A small image classifier, trained from scratch.
Model: 2.41M parameters, 32-pixel images, arch gmlp, norm layernorm, patch size [4, 4], layers 6, width 256.
Training: adamw at rate 0.00086, 36800 steps, held-out accuracy 93%.
Data: 98430 training examples, 47.9 epochs.
Rows from block 3, named by matrix and row number. Rows with one number belong to one neuron. Each number is 500 + 25 x the weight over the matrix's rms, rounded and kept within 0 to 999. All counts start at 0. Numbers have three digits each.
# u: gMLP up (value half) (model.blocks.3.mixer.u.weight, 512x256), inputs 172-214
# v: gMLP up (gate half) (model.blocks.3.mixer.v.weight, 512x256), inputs 172-214
# out: gMLP down (model.blocks.3.mixer.out.weight, 256x512, transposed), outputs 172-214
u.152:519492482492497549475456500481498510489506479566515519479531484548495473487404497492513522501544499532523507496502526494445507530
u.154:522460474502507527473460523477510517544483503508520497518490493489494506528485464537481506504489474527502500509517523525447489471
u.155:473499461499503493532503479506523510520487524494522464494479502467516533540491492511500489514507525492480518516515502497535449525
u.156:506468467492510541477453437474535495523489466560545520498526451524528492509433444509457529489530503532493528468543532479473532500
u.157:475469495511532536500458509492527478475515498519511509503503480496482508537441500520484559503517448498467525515516492454529522503
u.158:507509543476506475515493470502494516511492513524503491509484458495538459497491461489498495478517550491478525497525503516448486518
u.159:515478513512531507489474525493518498485555473550483564502473507542456445499470509497462539483492448491487475497477562481487505504
u.161:488480533486510520500454460485546509486522461536560482464539469523525444521437426484476527449578521488454513462524525483466482526
u.163:517509497528495532490489492496512526497509473482494467497513511459511478533522489512464491482549507498461479513496507483479502482
u.164:501520466515501529492515518504548504513484488468512516541512499496490493529491444507474543513478481513532526521494495542519490476
u.165:510481504539484510515483492493524505476512471509502440507526478474486526520449500505466501497568544524469510481537496498456513496
u.166:472492506511506519525488469487512518465495473534523492514515451493503474519451478509495550504514520511450500497537498509441522497
u.167:494518509525506557500519496520470459503536496487507461505586534484486480530506492473490492483529529518493481455550472516473520498
u.168:451477471501472475507494483503507484480508513554518493528492515541539496529470483456482536473518475475494542506515503491499483491
u.170:490499502508513520530498491481533479496513510508499497508545512504498495553477449501491524488525491497472504499513514492478486480
u.171:493521460569495533469500533510495459500498506502479501511517545534487483519494517505464498523502512542508518501519521537506511479
u.173:509500538518531519488487532487484512487503480479537509481491513528490454488481505520467517464498485513501485480507509468523480505
u.174:492483539481431498492493503528525513518551463538493507493515491510494470526505460503470493512522487454464469460473511509479476516
u.176:487481494507513541508500458486537508520491490499508461521529487479547489513470482501505499474512528485485534465541489528502489518
u.177:522509488522517502507463504463531476515492500490510495495508504516496519490498489540475488501491512503537486455507506499536510491
u.178:510489529466494494522478533482540492517527467483481495495511459500523478472476487504490488482554460495471530483500492523522507522
u.180:476512470500522525479481491494488445488521514506497482504561538523512512536514508477506490445522504496506502482581500495494512475
u.181:513468542517501497494496489470523480507520466504510482471502492474510491513480476506489500494519470482439515491534499494480492538
u.183:504534511481493552492511490520475520483492494520529514490525503477484470518453488479512512487531524519506506497504507477442533512
u.184:466552486457500475536547528546488497478469524465519475487496538463483524521547485482533490506460503465508513548483471467549491498
u.185:519543534456491510510497506553493503487498498468480516514506483517492472478488488490461516503551527529489520493469501519497536503
u.186:528530465490487544492471498522544525514505458521501491525551477503500467488495486518474481495546506498518496508500510532486488481
u.187:466458491470521522551481500489586467546484495496511503518509504550487498486505498513544494476506475518531539498495520523519480469
u.188:505468538510524520523457531480536548547524475524496517511517500491453473502466491503493495467547496483488483502508511482502500512
u.189:528502465506521541481453492484502499495529449539507476514519469524536484482505501488484479499512495502505518488526497523483521468
u.190:493475545483500506500438457485557520490531464539555478480535445533551437508464425493480522454589529479448514459513531494474476517
u.191:463499501493492527524478473504534487499538494509514479504547502499521480527501447474472514501534504484475529477513500510500471497
u.192:502542456446487505520563512546492488486479498460479536495545547502455531506513516447525500514482499478515437524485481507558492494
u.193:486504488492484472488478487494502500529511490512496544456485518458453490514476475500486517476478492480485467498491553484521531492
u.195:495509504524471498473523512504472499509508539503505498542520530476519475520494462487474485483502524479490497516531504475484483473
u.196:490499489481498519503477476472545484504495478543543526491513444509550489518416419518481505505534477526462539504544507489481492548
u.197:495472542486502512523446472477568494504525466538559472462534467506534457522449414476475542435570502487460534453518529501483496527
u.198:508511487524518514497481475458542472511493541515510467521515490514532507503505491504476476502524514513525516408505545543496522487
u.199:457467518498507505470477472494520490487542478541520524474513475525534455517445481511457535477546505484461478484518547473466478496
u.200:476477459481523544492483470514566463487507501512502514517528502542524486544491472518521519505541476506495516495522544513498472477
u.201:495506513461489544511481483510558529528520444487496490504556481460496461533511461494486507517556504508448507525495513528473506513
u.202:485517483508447507528501486490490517466495486478520530463497514460480508492465528505530533498504492455490482523490511464528452551
u.203:520501552509539499504500503498482477479491505523538489463519508496484518536488508492490514460503501536479496497527486484463496487
u.204:498466503540533476479483486454526552501480514495486498512476463509497508481463510564513474510493541515507480467532512501498481495
u.205:486503511518527496530501513521486503493491542493501488492483506508499504519464471531489506472501515499491516501520511506507475523
u.206:476495489518460520501484469497524469488513500517524488494544491517527510566420455481471522462570491509480528482541526500482453517
u.207:510530525469500535482509484514492515495518470521501516506546488512487469500456496496490500503527504527459486498503509512451540505
u.208:484471485522502572484455508514519451532518488485518446490507527467467544552506509523523538475498460472483479529528536504516485482
u.209:481480480515487522511499497493513521493512498493512496486512505472515495531501478509468496503515516491469460476508515507487501494
u.213:479506499496491505511480515470531487487512468528514527475513463511537485512433449501467518492518456514435528517542490487491522531
u.214:501462489499499503494482479478516493461492489532502501501505471499510458499433479521476527468535485511478487485490541474503480500
u.215:515504511473478525484505521506532506524513455508499489501568486489519460489498476532476497507544463506470484528490501522466494494
u.217:522527491486497495563492507497501483454473497536518478456495501467490512536490522495517522489505534510499523531495501479462504513
u.219:493510529475525478548512449515478490513485491488543534540513478491546469469496502507561566508498503503497523517505491545489482519
u.220:503480522512505473517457474473516509493519485526509535507512462516558457489471450505469505486546523502445514464551494517454498494
u.221:503492492496507555528487493514570506518494493494507480535514488500493495516506456496514530507499481487524548507501498550514478498
u.222:509466528500502513550434524469534497517504515495499482476484503503507490492495473495496514455507504476484576496554506471530489514
u.223:507508526477465471492499501469513494492498517494475482525507470511542498473468471487493488483565495488474502458489527514483470546
u.224:492477495497506520496450448488542477514516472541542501481534460526533478524430438493464525464555513514474547464549533499486495543
u.225:509502476505477541458498488506496498527521500516475512522575491546525499530481493503462453506546501509480472491539487527480484487
u.226:483480500539505464513473482478488517483519520502509487466516493485514507507514493507483472475547529509495494440530488479516504486
u.227:488515474487469512548488472513519517480493520538530472496508488490514515528478464475496515495561531477495549521537498474508471524
u.228:481513483475447494526492506530510514505496521515510486484498521492519507570490463464515501451536537471491533514526484505510427521
u.229:456461478484495548531488486520566452532517520508511462534493508528456505524504493510544560503494442484526545523469544504489470480
u.230:499460499481477494522464507455535499507493502528478477474487524463473551536488505460517474450497492469512502510511481440538466533
u.231:487495513508480514502459486489541483504530456535556487481536476498543464539431435496478518465566497498448517464535524528477457533
u.232:515538471486461509497535520521502472518477493463489509489585515506493540533503468480495484490503494547504494519522451528523499481
u.234:472495489481463537486502511505524508537500512489495485496535520502516495553490460493520479475549501488483530518530493516497463542
u.235:477472521477530481553454501521539492499544481528490506466531477543540466490518428497501496501530509498509521504485505507514463535
u.236:484510533473461489533493520504522500505541509542511507456519495543538495531482413471473471484524499488493504498493479491516460536
u.237:511495527492497472508479443482500507525493489532527515468502474464538466465492476478507482453519536493486515476532522513452504505
u.239:491463497531426497502480504482534510491521481524513531466504466481479521514429492524482515490567507490469482450512522513492486532
u.240:497494499529489492512442511478514518510522501525508481462508483496501513519462451478453466456534528487482524447570487463521516516
u.241:504467501524452488498467521480582494507537485528522496488527471530475504524454468510477515494580492506495527483511528513485458527
u.243:495482470532560497501488473471551485482518473501481533514534500556504479497471517525479513508509494543509486470494516512509518478
u.244:470523487493532532492497508499538535495483481494525474496503495495464502545447493522481521496487505491494500459509529478493531484
u.245:467476464516500538526476480514561495519506508509497471540496500504532506523501467495498532504501503481509543467518483559526485495
u.247:494525466457436502519502514546508520513495523479485471537522515534539480507491484493517499464560484474454501510521469517522466491
u.248:498478540493499514502449462482559505496528460542560478476540453518532447507459421478484534455573505482457524445515534511469482522
u.249:498488554492528506521478482508522498505527473513499496516561462491468487504470472479488481513528529509495534509491495502474473523
u.250:507483529477477518500432478480576523498523454552549490492535451537541435513472424503463528473579512492449517470515537498471479502
u.251:487463550491462504542468495471563489526561459509500496458535479466500477480471462493512520480551464479434535467507498530505496535
u.252:473494510521479499477488507478525487489530495525535516477520469492517498543437447509499530501518485470456498507512517501469453520
u.253:517499529519521530506501472527500460510512495510517459525546508461491514548509495504478495484518536499487507503556502499494491496
u.254:457505478488489535495479477502509463493520498516506489500535508526525485540474456485490524492563503502476530509550511510493473523
u.255:472488511518466495515458523481512516517547512506518505473496509483499498536472444498481492471508483458477516493511512483515465528
u.256:531496501495472533501492517508529493479510446502505452476536456496503485494475491511478495498562467531471510507493480499478511508
u.258:473474472516486522502464511498517496525537529499494476508494528516483503532488479485499504477518500514511544504528521516484464502
u.259:493504525461494478521491468498559480517491509470498494503490499522475503509480488482514519498529514484514538491487525521520468515
u.260:475500492494502527469417465519525515520531472526494492481518456509536464478463483503493502500559508500485537462509543521505505533
v.152:519468516521473487509485499470533495515491466500523491485490495491479500504461492497520528488518494500489522494519500510489467521
v.154:530506510559516533564481489491486549450459485484582448451494509501489533530505523534491515474481543516505522465573444496543493477
v.155:473481483526501462509520496482529485484483480485498517506521477493491520477497484494492476526500493527518547507504488503496505510
v.156:485494481520504505528484517490510467468492462518558490475518487520545480527462485512508525475523495511484501475519467526503501488
v.157:459466484518511492545464496463526476519491503504559509492484490490524507520475474489488564476497484487499546463538493507525545514
v.158:489507470472506520513525473505497477517498489483536537504539520490506497528523465478505564503486521485487514544496493489511502483
v.159:507518460518503567517520536513518474453472513481523536552514524492465519551508469470493581512478451538521477532476498491491533442
v.161:482489485528478515537486517478523478496478482502553499499502510487527516500488497512526549493520481495481502470518499512498521468
v.163:496467491514527513489458474473520476526510491527527499521503497487530508495492487496498514457553516529478516499527506506463511471
v.164:446447531496510487531476527493498512525515529503506494512472485499517460519507492517493539508489468484502508519478522508494480546
v.165:499511481528480485508484493464541479505525499499485474495521510568521522497463511512514476462550486488500537447562488541533483531
v.166:480465501518485502552486498500536474479488492498546497499507483529501509528480468507508557491525479489484548506523464502499508477
v.167:523514438524531503544501511502459511426451541535538473491484506535545516507501534510534513447489493505505503567520450471514465461
v.168:500521475426504512569572476516503422536442483410609573443586564441462567542532385411538558485450556525554498535524444537554483490
v.170:508510513489516491593486473489493454478492517541569468481528500501523525477496489484519523463523536512490537468550491499461535501
v.171:497455518512485490473508523459518502514475497498541503460478523465480508522463504552543541484480453471510476489461539470527443515
v.173:488520471510490460503521481488532446493511470495561547475494501509497535529514485492500509512486471484492474506480520489546450529
v.174:495500486507468523527481511494505495517483487505551495492509516496510503522452469508492555478515481488487502474531502524496498498
v.176:462517483528466508541503533477558479518497494490540480496509523484515508522469471501494542488519475499491523498525508530508483509
v.177:479472527492500476543493526479522525543497498454578505440481510477517496544487452525486503469493468449508480430547466554536468540
v.178:520517515473543500541518516487497415467509465496515513481555520520489512535518491459467483543464506557544532519503447517523506470
v.180:511516512502528553500464466533489489513524445508563478469509504447473507522513490493483525457491526520511523502558480527461523531
v.181:489458477529516505537478504464534484482493462512555491469512477505529500507478492538508558484522490509486494463518492526490517492
v.183:468488494519490491540496521490510487486493481530538470490503516489515517531463486496531532474510479480480502515516480487491463492
v.184:525458494540495469487452495483497521519510485530475539536493468507507494465514524536476486515502512502496485477507477523516485455
v.185:473487500557480482475517528465480473489514494467529481491509523501456542550457512491522554515484488476512512511513450513496469504
v.186:472474477516511524545480496512485495493497508495540497485503518487490511521468487504521550454538504479481477484536492498493493499
v.187:496451530507517520529479490490521513528504481492512497525512479500518486499479485500492526474536523506482543508551501522484486516
v.188:476481516505500517523481499484517494487475479496551469492500501491512492509487491519524535475532508484481526494524492490483509474
v.189:494482450547463511519465531460525510507488471491516517503492503498482504545481500540462546494518483514508484500511512513493491479
v.190:481487482521482511546491518472530474492470484505550498497506513491533516498480503512538552491518479496473496473519490519494515473
v.191:487489482522473509539489516473525480494482480511556487495513508493521510510478501525517546477522498488489518503539506510490502482
v.192:494515535507487501486425485540486514524522530493480485531472474508487466512494467459455522476538535488488518435495543541427539490
v.193:478550498546549503479520483528456475441511497492565515471522494533482511518476509461504536489500560487529513504549514491482491523
v.195:503454479526487477489411516449500499533512518551493515502486507531505518491493520522494506508502472513516510505496497489520503478
v.196:482495482522483509541485514480517468491475481503544504500504509500530507494482497507525542481516493493482508484528484521500510473
v.197:482494490525481511538484514478528473495478481503547500499506510488526516499485493512528548490520488492480504470521499519501523473
v.198:484508502465540502525504525477532475522484527542514507511487513514453540511512487490534502485452449486558517523469507447528505473
v.199:502491495509497519539460505487522499497490466490549503469512506508535471533474479502494521457520494509489498476546473525511508513
v.200:477495472509510493539480491466534518499472486493542474506501490522525518509483481514472543481512513471495501454539468486535509486
v.201:488476509503473509522477517486529470518516497497521513502501506470499507507477470499519542486516471474456528496514515503485504497
v.202:444495545498435467577524546466560507517514519483506493511505517493456511521456474485524488517511456493507519548492501478519411518
v.203:478451495552525458541514514507468473484496507482546525501484505490457533538461501506491556507484513506507550508546446503497520491
v.204:530509526512508528444459534429512514548516508522560483471485503506501511504479497516482524506483459475513487443489519521462522508
v.205:473487478504454509523458475488544502517513483509537522481494489474507483508456455501466528443533510472486486462533516496502498510
v.206:493485481509502516528476525489502478495490475511551489483517514491521498514478484500511556472515488497473500501535475511497508486
v.207:525501519549507508518501519485500453441493480492555446458531506536490515533492491471455501470511499536494573479546470553460523482
v.208:495506493540485502477490482447495504532503510484551462458481477462514519501446480506510499499487524464520543456550515529480494547
v.209:483496506496488526519468509471524483493497478509571482454484518491504485548479477498486548458512476472479495497523505476515504494
v.213:469494495513480518537484511500517493507481496496537482500501507490515505508475481506515530486522503488471505477512495505495508461
v.214:494497514521496507514484498477525504483491450490522487491502497484505495483481502521489537482521478531490486470504499522502508504
v.215:543509492555538515519456513516500530494482468513515473494483445514482511476503517553473504457507508506522529468565488516510509500
v.217:477484469480549501533477474527510452472486496562507524500492523587474484521434515445517525502485486505531576511508496489518516464
v.219:498514487516550509524503513526475476473492484553523484487485514464492505491527524543536536519471477508492478541493493498501526471
v.220:504495486530488517500485494479505479481475478511545486500513491488528517536457486504481546487505499510484499489509472518495498473
v.221:522490510485442528491498513460524520513474481466537497445508503480509526520516488483509461464522509508489454476495478490488465505
v.222:500501511559516515513471526512491460445535458520506495514528472517517484509488500493442507489516497536460559525583475522475521486
v.223:490475497512489492490496495470513494507487519548541513522491524551497501552467492482447543537479513519538491506490514472469476476
v.224:478501473519496517549489522477532482500472486512563486498506513507521517517481497508526553485514482500484509489523482517500517480
v.225:470474493504548490490449523540495462516539508563499511500488525588504460523474517474494506480504477496525521501479541480528468508
v.226:498484523505513543511482514474509499516486491514534490489508496503501503511465466523503529456523497504505496513520517509478482500
v.227:474491485533478509529487495474531492511484487504557486502506503483520509483507473534507547468527475501468472474527514510501512481
v.228:524513508528505523540490487522497483468475503546524494478506499501477527504463520507500508457509551514512523492555495476468524501
v.229:493485438495506521510512488486580487520463448507551518500502491543486525535539493515556538513483439504556489538473486518531487479
v.230:536478515468477503475451509523534521524503475552479516507482467485476511517499491483460467484494464469537481470463504489534481497
v.231:481487483515493515549490525475523476498474479507553494487507518494534514500482502501532548486513479496473511486521481518497518483
v.232:460513487506507509550485529530506525520499519477510480529490519510481473503515508549513539483510504492506496500483513520513489498
v.234:524538476441482553588532479514494512485467506504551501476529501496533511458503487479537523437514531541490502533533492476488518498
v.235:489506492513473515533483487477510482496481472501545498487514506482534500510487476495517542479519504469483500452535489519501526504
v.236:493493499515502535504463534483534471497528466513522489492520501515488512536443477516483552503510469512489518485518483532462496488
v.237:489534413441457501547552502539520454526475487456552582447574564457469534510545423457546530513475479485529459539523499539576434505
v.239:484475481540500502546487518479517479485468484499561488498517503509521517530477487520518552491518499519483523479538494540493503473
v.240:479493472518508522532490508485525482484478485493552487486517508503516505510483490522516543482515487493486491479520502510505503475
v.241:480506488474486508535501530478533484535490492519539491487526505521513495510480461493495498465521492503501504492514481485501485500
v.243:460485521498468496500526524481496508551496528477519448508472527469466522520478484514504510511482448451516473445476485542532446547
v.244:489521487564478475475484507453514511523500559494554480484444506474475532513480486536493547513486494448518496468504580478510492525
v.245:473512522485496512530472490504536489513513483522546495492523499515548474535489453493485548482541520501470517504509520495476478522
v.247:535529498528517512554482480524476552456476497494572471462485467471495550490530498532487534433495558485485480484573475478494533526
v.248:477494487516490509543486520470525469492475483505555496491510513494528516508479507509529550487511478504475509470520484525492516479
v.249:541553528487503513560518490506483461467472493469526523447535544462467537482544490449519528449481558513529528501533466535505516471
v.250:482497488525484513535490515479524479491473483503550500493503508489517511504486497514529543487520486495479505476521499511491522471
v.251:451481504523500522551492525486529481478507497502554465513520498511496511538465474508493551476511492528493529510523484514463502483
v.252:524508507517509535562461478474520458469482484497562468477501499478500533498485508490515535453524518522482536471540503506464519487
v.253:478529464529492475534500496524494481451487553516507476530477529552546510553493497462487531479489496456476554526557467494545514468
v.254:482492469529502511525478491476518480470483474506551488490520508506533498523478500527505559495514496510484498479538488515501508478
v.255:471482456527517520521485501496504459494503483512563478501528520526513512545504475497490544497499494501491500503542474517499507466
v.256:482505525507472481535484514476508504510514518520518491494521518484511496536457459487464494487527525510481532479544478527455492506
v.258:491485513515475504529484504478543507515508508507510457500519506501503508512459468479496511460530492499480539477522496516500456513
v.259:443528484555510474489510514473504441470536516517513482511497534535502512573489500498486521503489477481486501499516500513455470453
v.260:454505488506453483547485511498523496512488501495534485493488515489510512515454474497507518473524509489482548485514505509485471487
out.152:506496533482542486513532514497515527494501469481454513510514470524534489475506536483529474528514512512500494497455514475527475491
out.154:523544506473476502470560453498476497512432519464537488488511523476504548506497450494485513494466515524464488519511490452478516507
out.155:525466460523490522445502467478490479500473447503502500489513472429488542551491527500479489555439442499523522489466498509484492476
out.156:512489496508499536494485506493487505506492477511532484487488488498490508486453509536488520504493484502501486492497512494475504493
out.157:495480505513464499489455509504521535483509517535475534534469497547513461492526545513492509520529496499514499523491524500493497450
out.158:496474492491525503494529463492490472476496493508498524486523504516509491512491514485502502519507492521493521524493494493511505514
out.159:534513525551512539435520514462446455442465499500526516502507464491523503479473512507477513540518452562529454541455526499468502513
out.161:499501510521519516506487522488514495478495477515537474499483480513497517515446509536471529499491490527490484486492489505483520488
out.163:509499537489503512489493507509436489528520516479500481490485519508513490479500466474535514481496530492474510520495492500504496533
out.164:505513477514467448539536516481516443489492497501531502494476536514481543486518534449513476512522465492460506523513475517561451464
out.165:516492569487526477511477481546478540560544529515474537533528499524542448443489450495493471474482559489524514494516495545516450498
out.166:501480517508555486484482457487499492532532500520506506524504492523500486467492490486527514517462521492501546494512477540507476513
out.167:457505462447532451552503449584506500512548472535453539492526506526492493524514534463557482512497546452462496535507465476586436483
out.168:502510508480497485524512495499471528497504474542502555462490514475464491478455527494513475478466507483490464488497506439474506514
out.170:523492505499468513531491510468532529495497484517490515496470495486488493508543533545521481500495466498489487508485498472501490509
out.171:462506496441520447537528495519519487501524496546507523456478524515449510520485497431530511499484494458493535499470520484489523526
out.173:506506515474481519480514530467475532505486481501463516499504488483511481459457521494504471518489451507460480503451515490472511504
out.174:528510542477513540477531501489509484498496468503496523474509462495502522486482496481493478491501494523518500511469479525496496529
out.176:476527516494465441517512518488516504507510496493488525447467533476455486484466522507498501475496484483492500490482482496502521561
out.177:501530529466513512520485525499458490554534534521541471487493516503537497496494460523514499424509499458488498471506505497483490532
out.178:497480526485479464529482553457513511588529503505487501541502525500482497459476479532538497479456473486477534526523461531447482486
out.180:530447488553504528434479548499462494456524515505476499522488481506512478473497509523463461516520452531520460452475554518462500503
out.181:494495491498471518527499533502512488511499500510520496467475504459466516538492496510503532476498459480516511505506485535490524506
out.183:482474526481542501483488488486518540529526504488458496537503504498529468461549491496531486511488506494511523510491508504518448499
out.184:517491501427485512509513519459458491540501470466505490483577528469570549520519471520531452479473523474505485475517496487484452459
out.185:519524495498509504513540529481532465531464470472518497488544512507542539499503490500505507486473499510506491507536440538566492455
out.186:517485501510511475501497481485459476509512518456526473483493486501548501496502446511486505486492539509510516494502499503513482537
out.187:521510523474497503473537512482513521495480488455473476500541479488548477477486506518504436511490482528522469482471491526471503509
out.188:474514501496502484491505470530487515494491495480510537490476505506474495512484504479475510531476504514505495533487489513532488507
out.189:496525480519490449520486498502513512468480533451483477498466494471497513502531511504492459493489516485557512455485503483526525518
out.190:513492505530515514507486511480519502485486479504526472512484481503497516493467511538471528504494494533495484472494491515477537483
out.191:498492501480482518487510510480533511521495469508496523485497489487505491505504502531508508526484437493493489520469518484479494502
out.192:509525554500533513515537502481522552520474450483495515495498504488525513477519498483545509479493589504515519528511473460500468482
out.193:465519495453478459550523501506502533523552480454490512456507511511534518522490490490489448519476551486515497479446497464562444520
out.195:549487515496485490492485494450502457501520499493487500497508506451504515492526511502516455497494513495513510491501524551479469498
out.196:508486454526503508504510492494471470477493487507548463474496488490488538529480510498491520521473494508489506497504480497482518492
out.197:502490501517510527507485504488515494484503487519534462516476483507501505518473494535468540502497492518479496493499497502470525488
out.198:488488510521580505471540481459558479464462469434498514485537478485510474518501524503517523527516484544564515524479543488494508531
out.199:482482474525522514479498503486516502485498492496496478497504486494483534515502515506507522529469484507531507487490507505493527481
out.200:495514483472454446507537540487464517483509472497462536450491524469475497489531541501528451513478450480482450498461516427508518534
out.201:526464488519482478479456461481534533518493490523480572540465461518510473422538525504496486514495480496539499483501494549520500490
out.202:515496484506479508480507468515485527547487523489467505593487481491502493481502484494489507486518499501480482527519492511520490472
out.203:478515457494499499492522480543474530478486476475497511460513488500514509516485520485473475522518525493494470499485511467559487525
out.204:494499484504522473503548509497464481487488532502550508479505506498488533511464457473490504467476504489518518488537478488493533540
out.205:501483517511515499450479471505472519475517512495502477492473486503504471507521521476486476496505552498514515481493516500472527527
out.206:483474497500498525493487500459509494515543486499529479482511496495501502545476476522487504513485498499499484459509517484463515504
out.207:497506527489564481456487474516484529534536511494448523551499502504519466436525481474523503493482536493506544518510521527509455508
out.208:483487579460541507501475464498539497532525445502492502484554493545533480510490491478519514507512552519481552525527462506514476484
out.209:498502502495492512501552482525493517472503471489466540474523474501493501498494533475468456503527534522471482489487471474507512517
out.213:496460452537514489530486499475505469486507496512558449491462488494498512529513494526500536507489495505512518497511482497499523503
out.214:493518488478481508511547491520488492506531543454483487486531525472515486471492449465516462466523537498482487476499509523513459544
out.215:534505508517505495470510510511445499498514530489495527506482520494493486486513490489502491475501532495513462486494531495496509522
out.217:486524532494413452482499510485478577522525514510471544484482527489483481457465523543474436520522505478484422458463502462493446538
out.219:515466449562516501489459467482553523510494490495471483544515483493548492487554527555497481522476516503518511498539480514538468431
out.220:487503465497497491497486494513540523503491503513493528509491517498473479491499525511517516496493502501530490514500510492502500484
out.221:461517508461519506510527530496514479502506465455486506453528502498559506500507509472531509496492457492497539505475493512527511516
out.222:528523501534539463519505490501471494467504501508488486528498467493478517465497519506529501498490517525522499482490499524484533499
out.223:502509487490490484521481513502531476539460476543527515510458517468435511480479533526530557497491425465460522534496522500494531485
out.224:503485487505507539489488499489503489513500470511534473490503496501489521502469497518496516507488486501481494495504503493484500491
out.225:534483466528466474506480477503514501514459489585518611517454492508438519488445545510464510547465445491525490527493532505494499478
out.226:490538526483468535483502492538527537494506515483481505510500499481475465495539486482491483490513526493524474472470542508480515509
out.227:512487522505512509445499504479475504515519481513483493496493469467522484505503506503470494511483481494472490497482518495487484497
out.228:524511518507495485437492516505460502503510509499459502505498495474501496490487518526475463513492485523528455488459522522485477508
out.229:487509504464479534472536535462545505492497475404464511478565486489584462467506515521508443506518454523568472446465532540515462502
out.230:542483490581475454490461459460521501496484498544484508551498476513490497469470542571454498527496506528502488457525481544496496449
out.231:493482490513514529501488500486500489501508481501534475489498494512487527516472507522490514509485502516489490477508494490487537489
out.232:515487468512463509476527469498464459498486528506520537493496531461463531486508497442476450518492511508500477482536517501494502477
out.234:492523489462485469493547541494427474493514502512505521497504545467479519508449508495515473471466445478473448512491495467474458515
out.235:503549452454473548494525506546481523500510507507474488478524508495546512465546487475524453480495506495503489513470486502522496512
out.236:527514484475482517475542494504495488480509504496479477462534491497533504464497494499495448490514500506511489505474466524520473535
out.237:510473479535585522498508459475523462475460481489505485524533471509527517525486518540493515543483492548513522488511498511503542464
out.239:511480502531483472489510504474494474518497506507522474511482519489494513512454491525507526509480495496478488514516481522495483498
out.240:510511494480493521531490489499537524510490494471487506522526503516513487471546496496500471481540532518517487494515468486521494492
out.241:490497476485516514495494479522497504509493513497507486511507492512488513508494475484504509505500513503517499517500498482519488500
out.243:450496520521546541567496574490530500502512523523534470460486550513446491525466494509527558461500487480509530476515509517467561505
out.244:496456500517521533522463499449556541511495482526523518506499465517545504483509491502525522496468498486530546473550462527510517502
out.245:493511530481520487476514502462511481525527465452471493465526482474552496471511483488525486507485505509480533493468474510518484544
out.247:505471556472502498437527497469462552503492464504482550461462459494511492481456526515446475538466472526499469494404530472460487529
out.248:503495513524518518509485513483517502479495479511533470504477481510496507508468507535469535496493494525489490474500487515473542484
out.249:491512523510529522501465507524469529494518546525529514501479507545471492541509494487473497476514583511573471469515522471474517491
out.250:503505503520500506500475514485518514507485486503516471516482491505503509484463513542476515501493503516496496472499491518482533475
out.251:506492466522476527522495519512454514469483526562525495484462507502515498482470516511532512477490469498494478505511504468483529490
out.252:515513458509471513520513496489488467495482503503550471450508518462504528528509493501488507468484493506494513483530469525519492491
out.253:478501481475509444528494480528489515521536508546484572492519539501453484525467504496522468476469555458549502505523488472523448482
out.254:505491504490509531474491504479474483501513474503504519511515491479491497522489519530481500527470479505509460496477512495458503487
out.255:521516526497482497489512520485474479506506492484501503480520511489512497479494489506499491493497499493496490525505476525526465511
out.256:510509500521480509502523524493456470478495514470524496486484513513503491522511487500497522490542509522512463500494530483482513505
out.258:506520484460512475493531468514488484494502498496486490500522503464513494474517511502546482497488478483470490517491506511520481510
out.259:495476535486521513531547544465527503499481440448502481473532503485485491496495539513541478503536462537484484533461493464522480496
out.260:512464507506497478513504494501478519461483520504511514482476509492511497487523524468530491489506524504547505510503497494501499519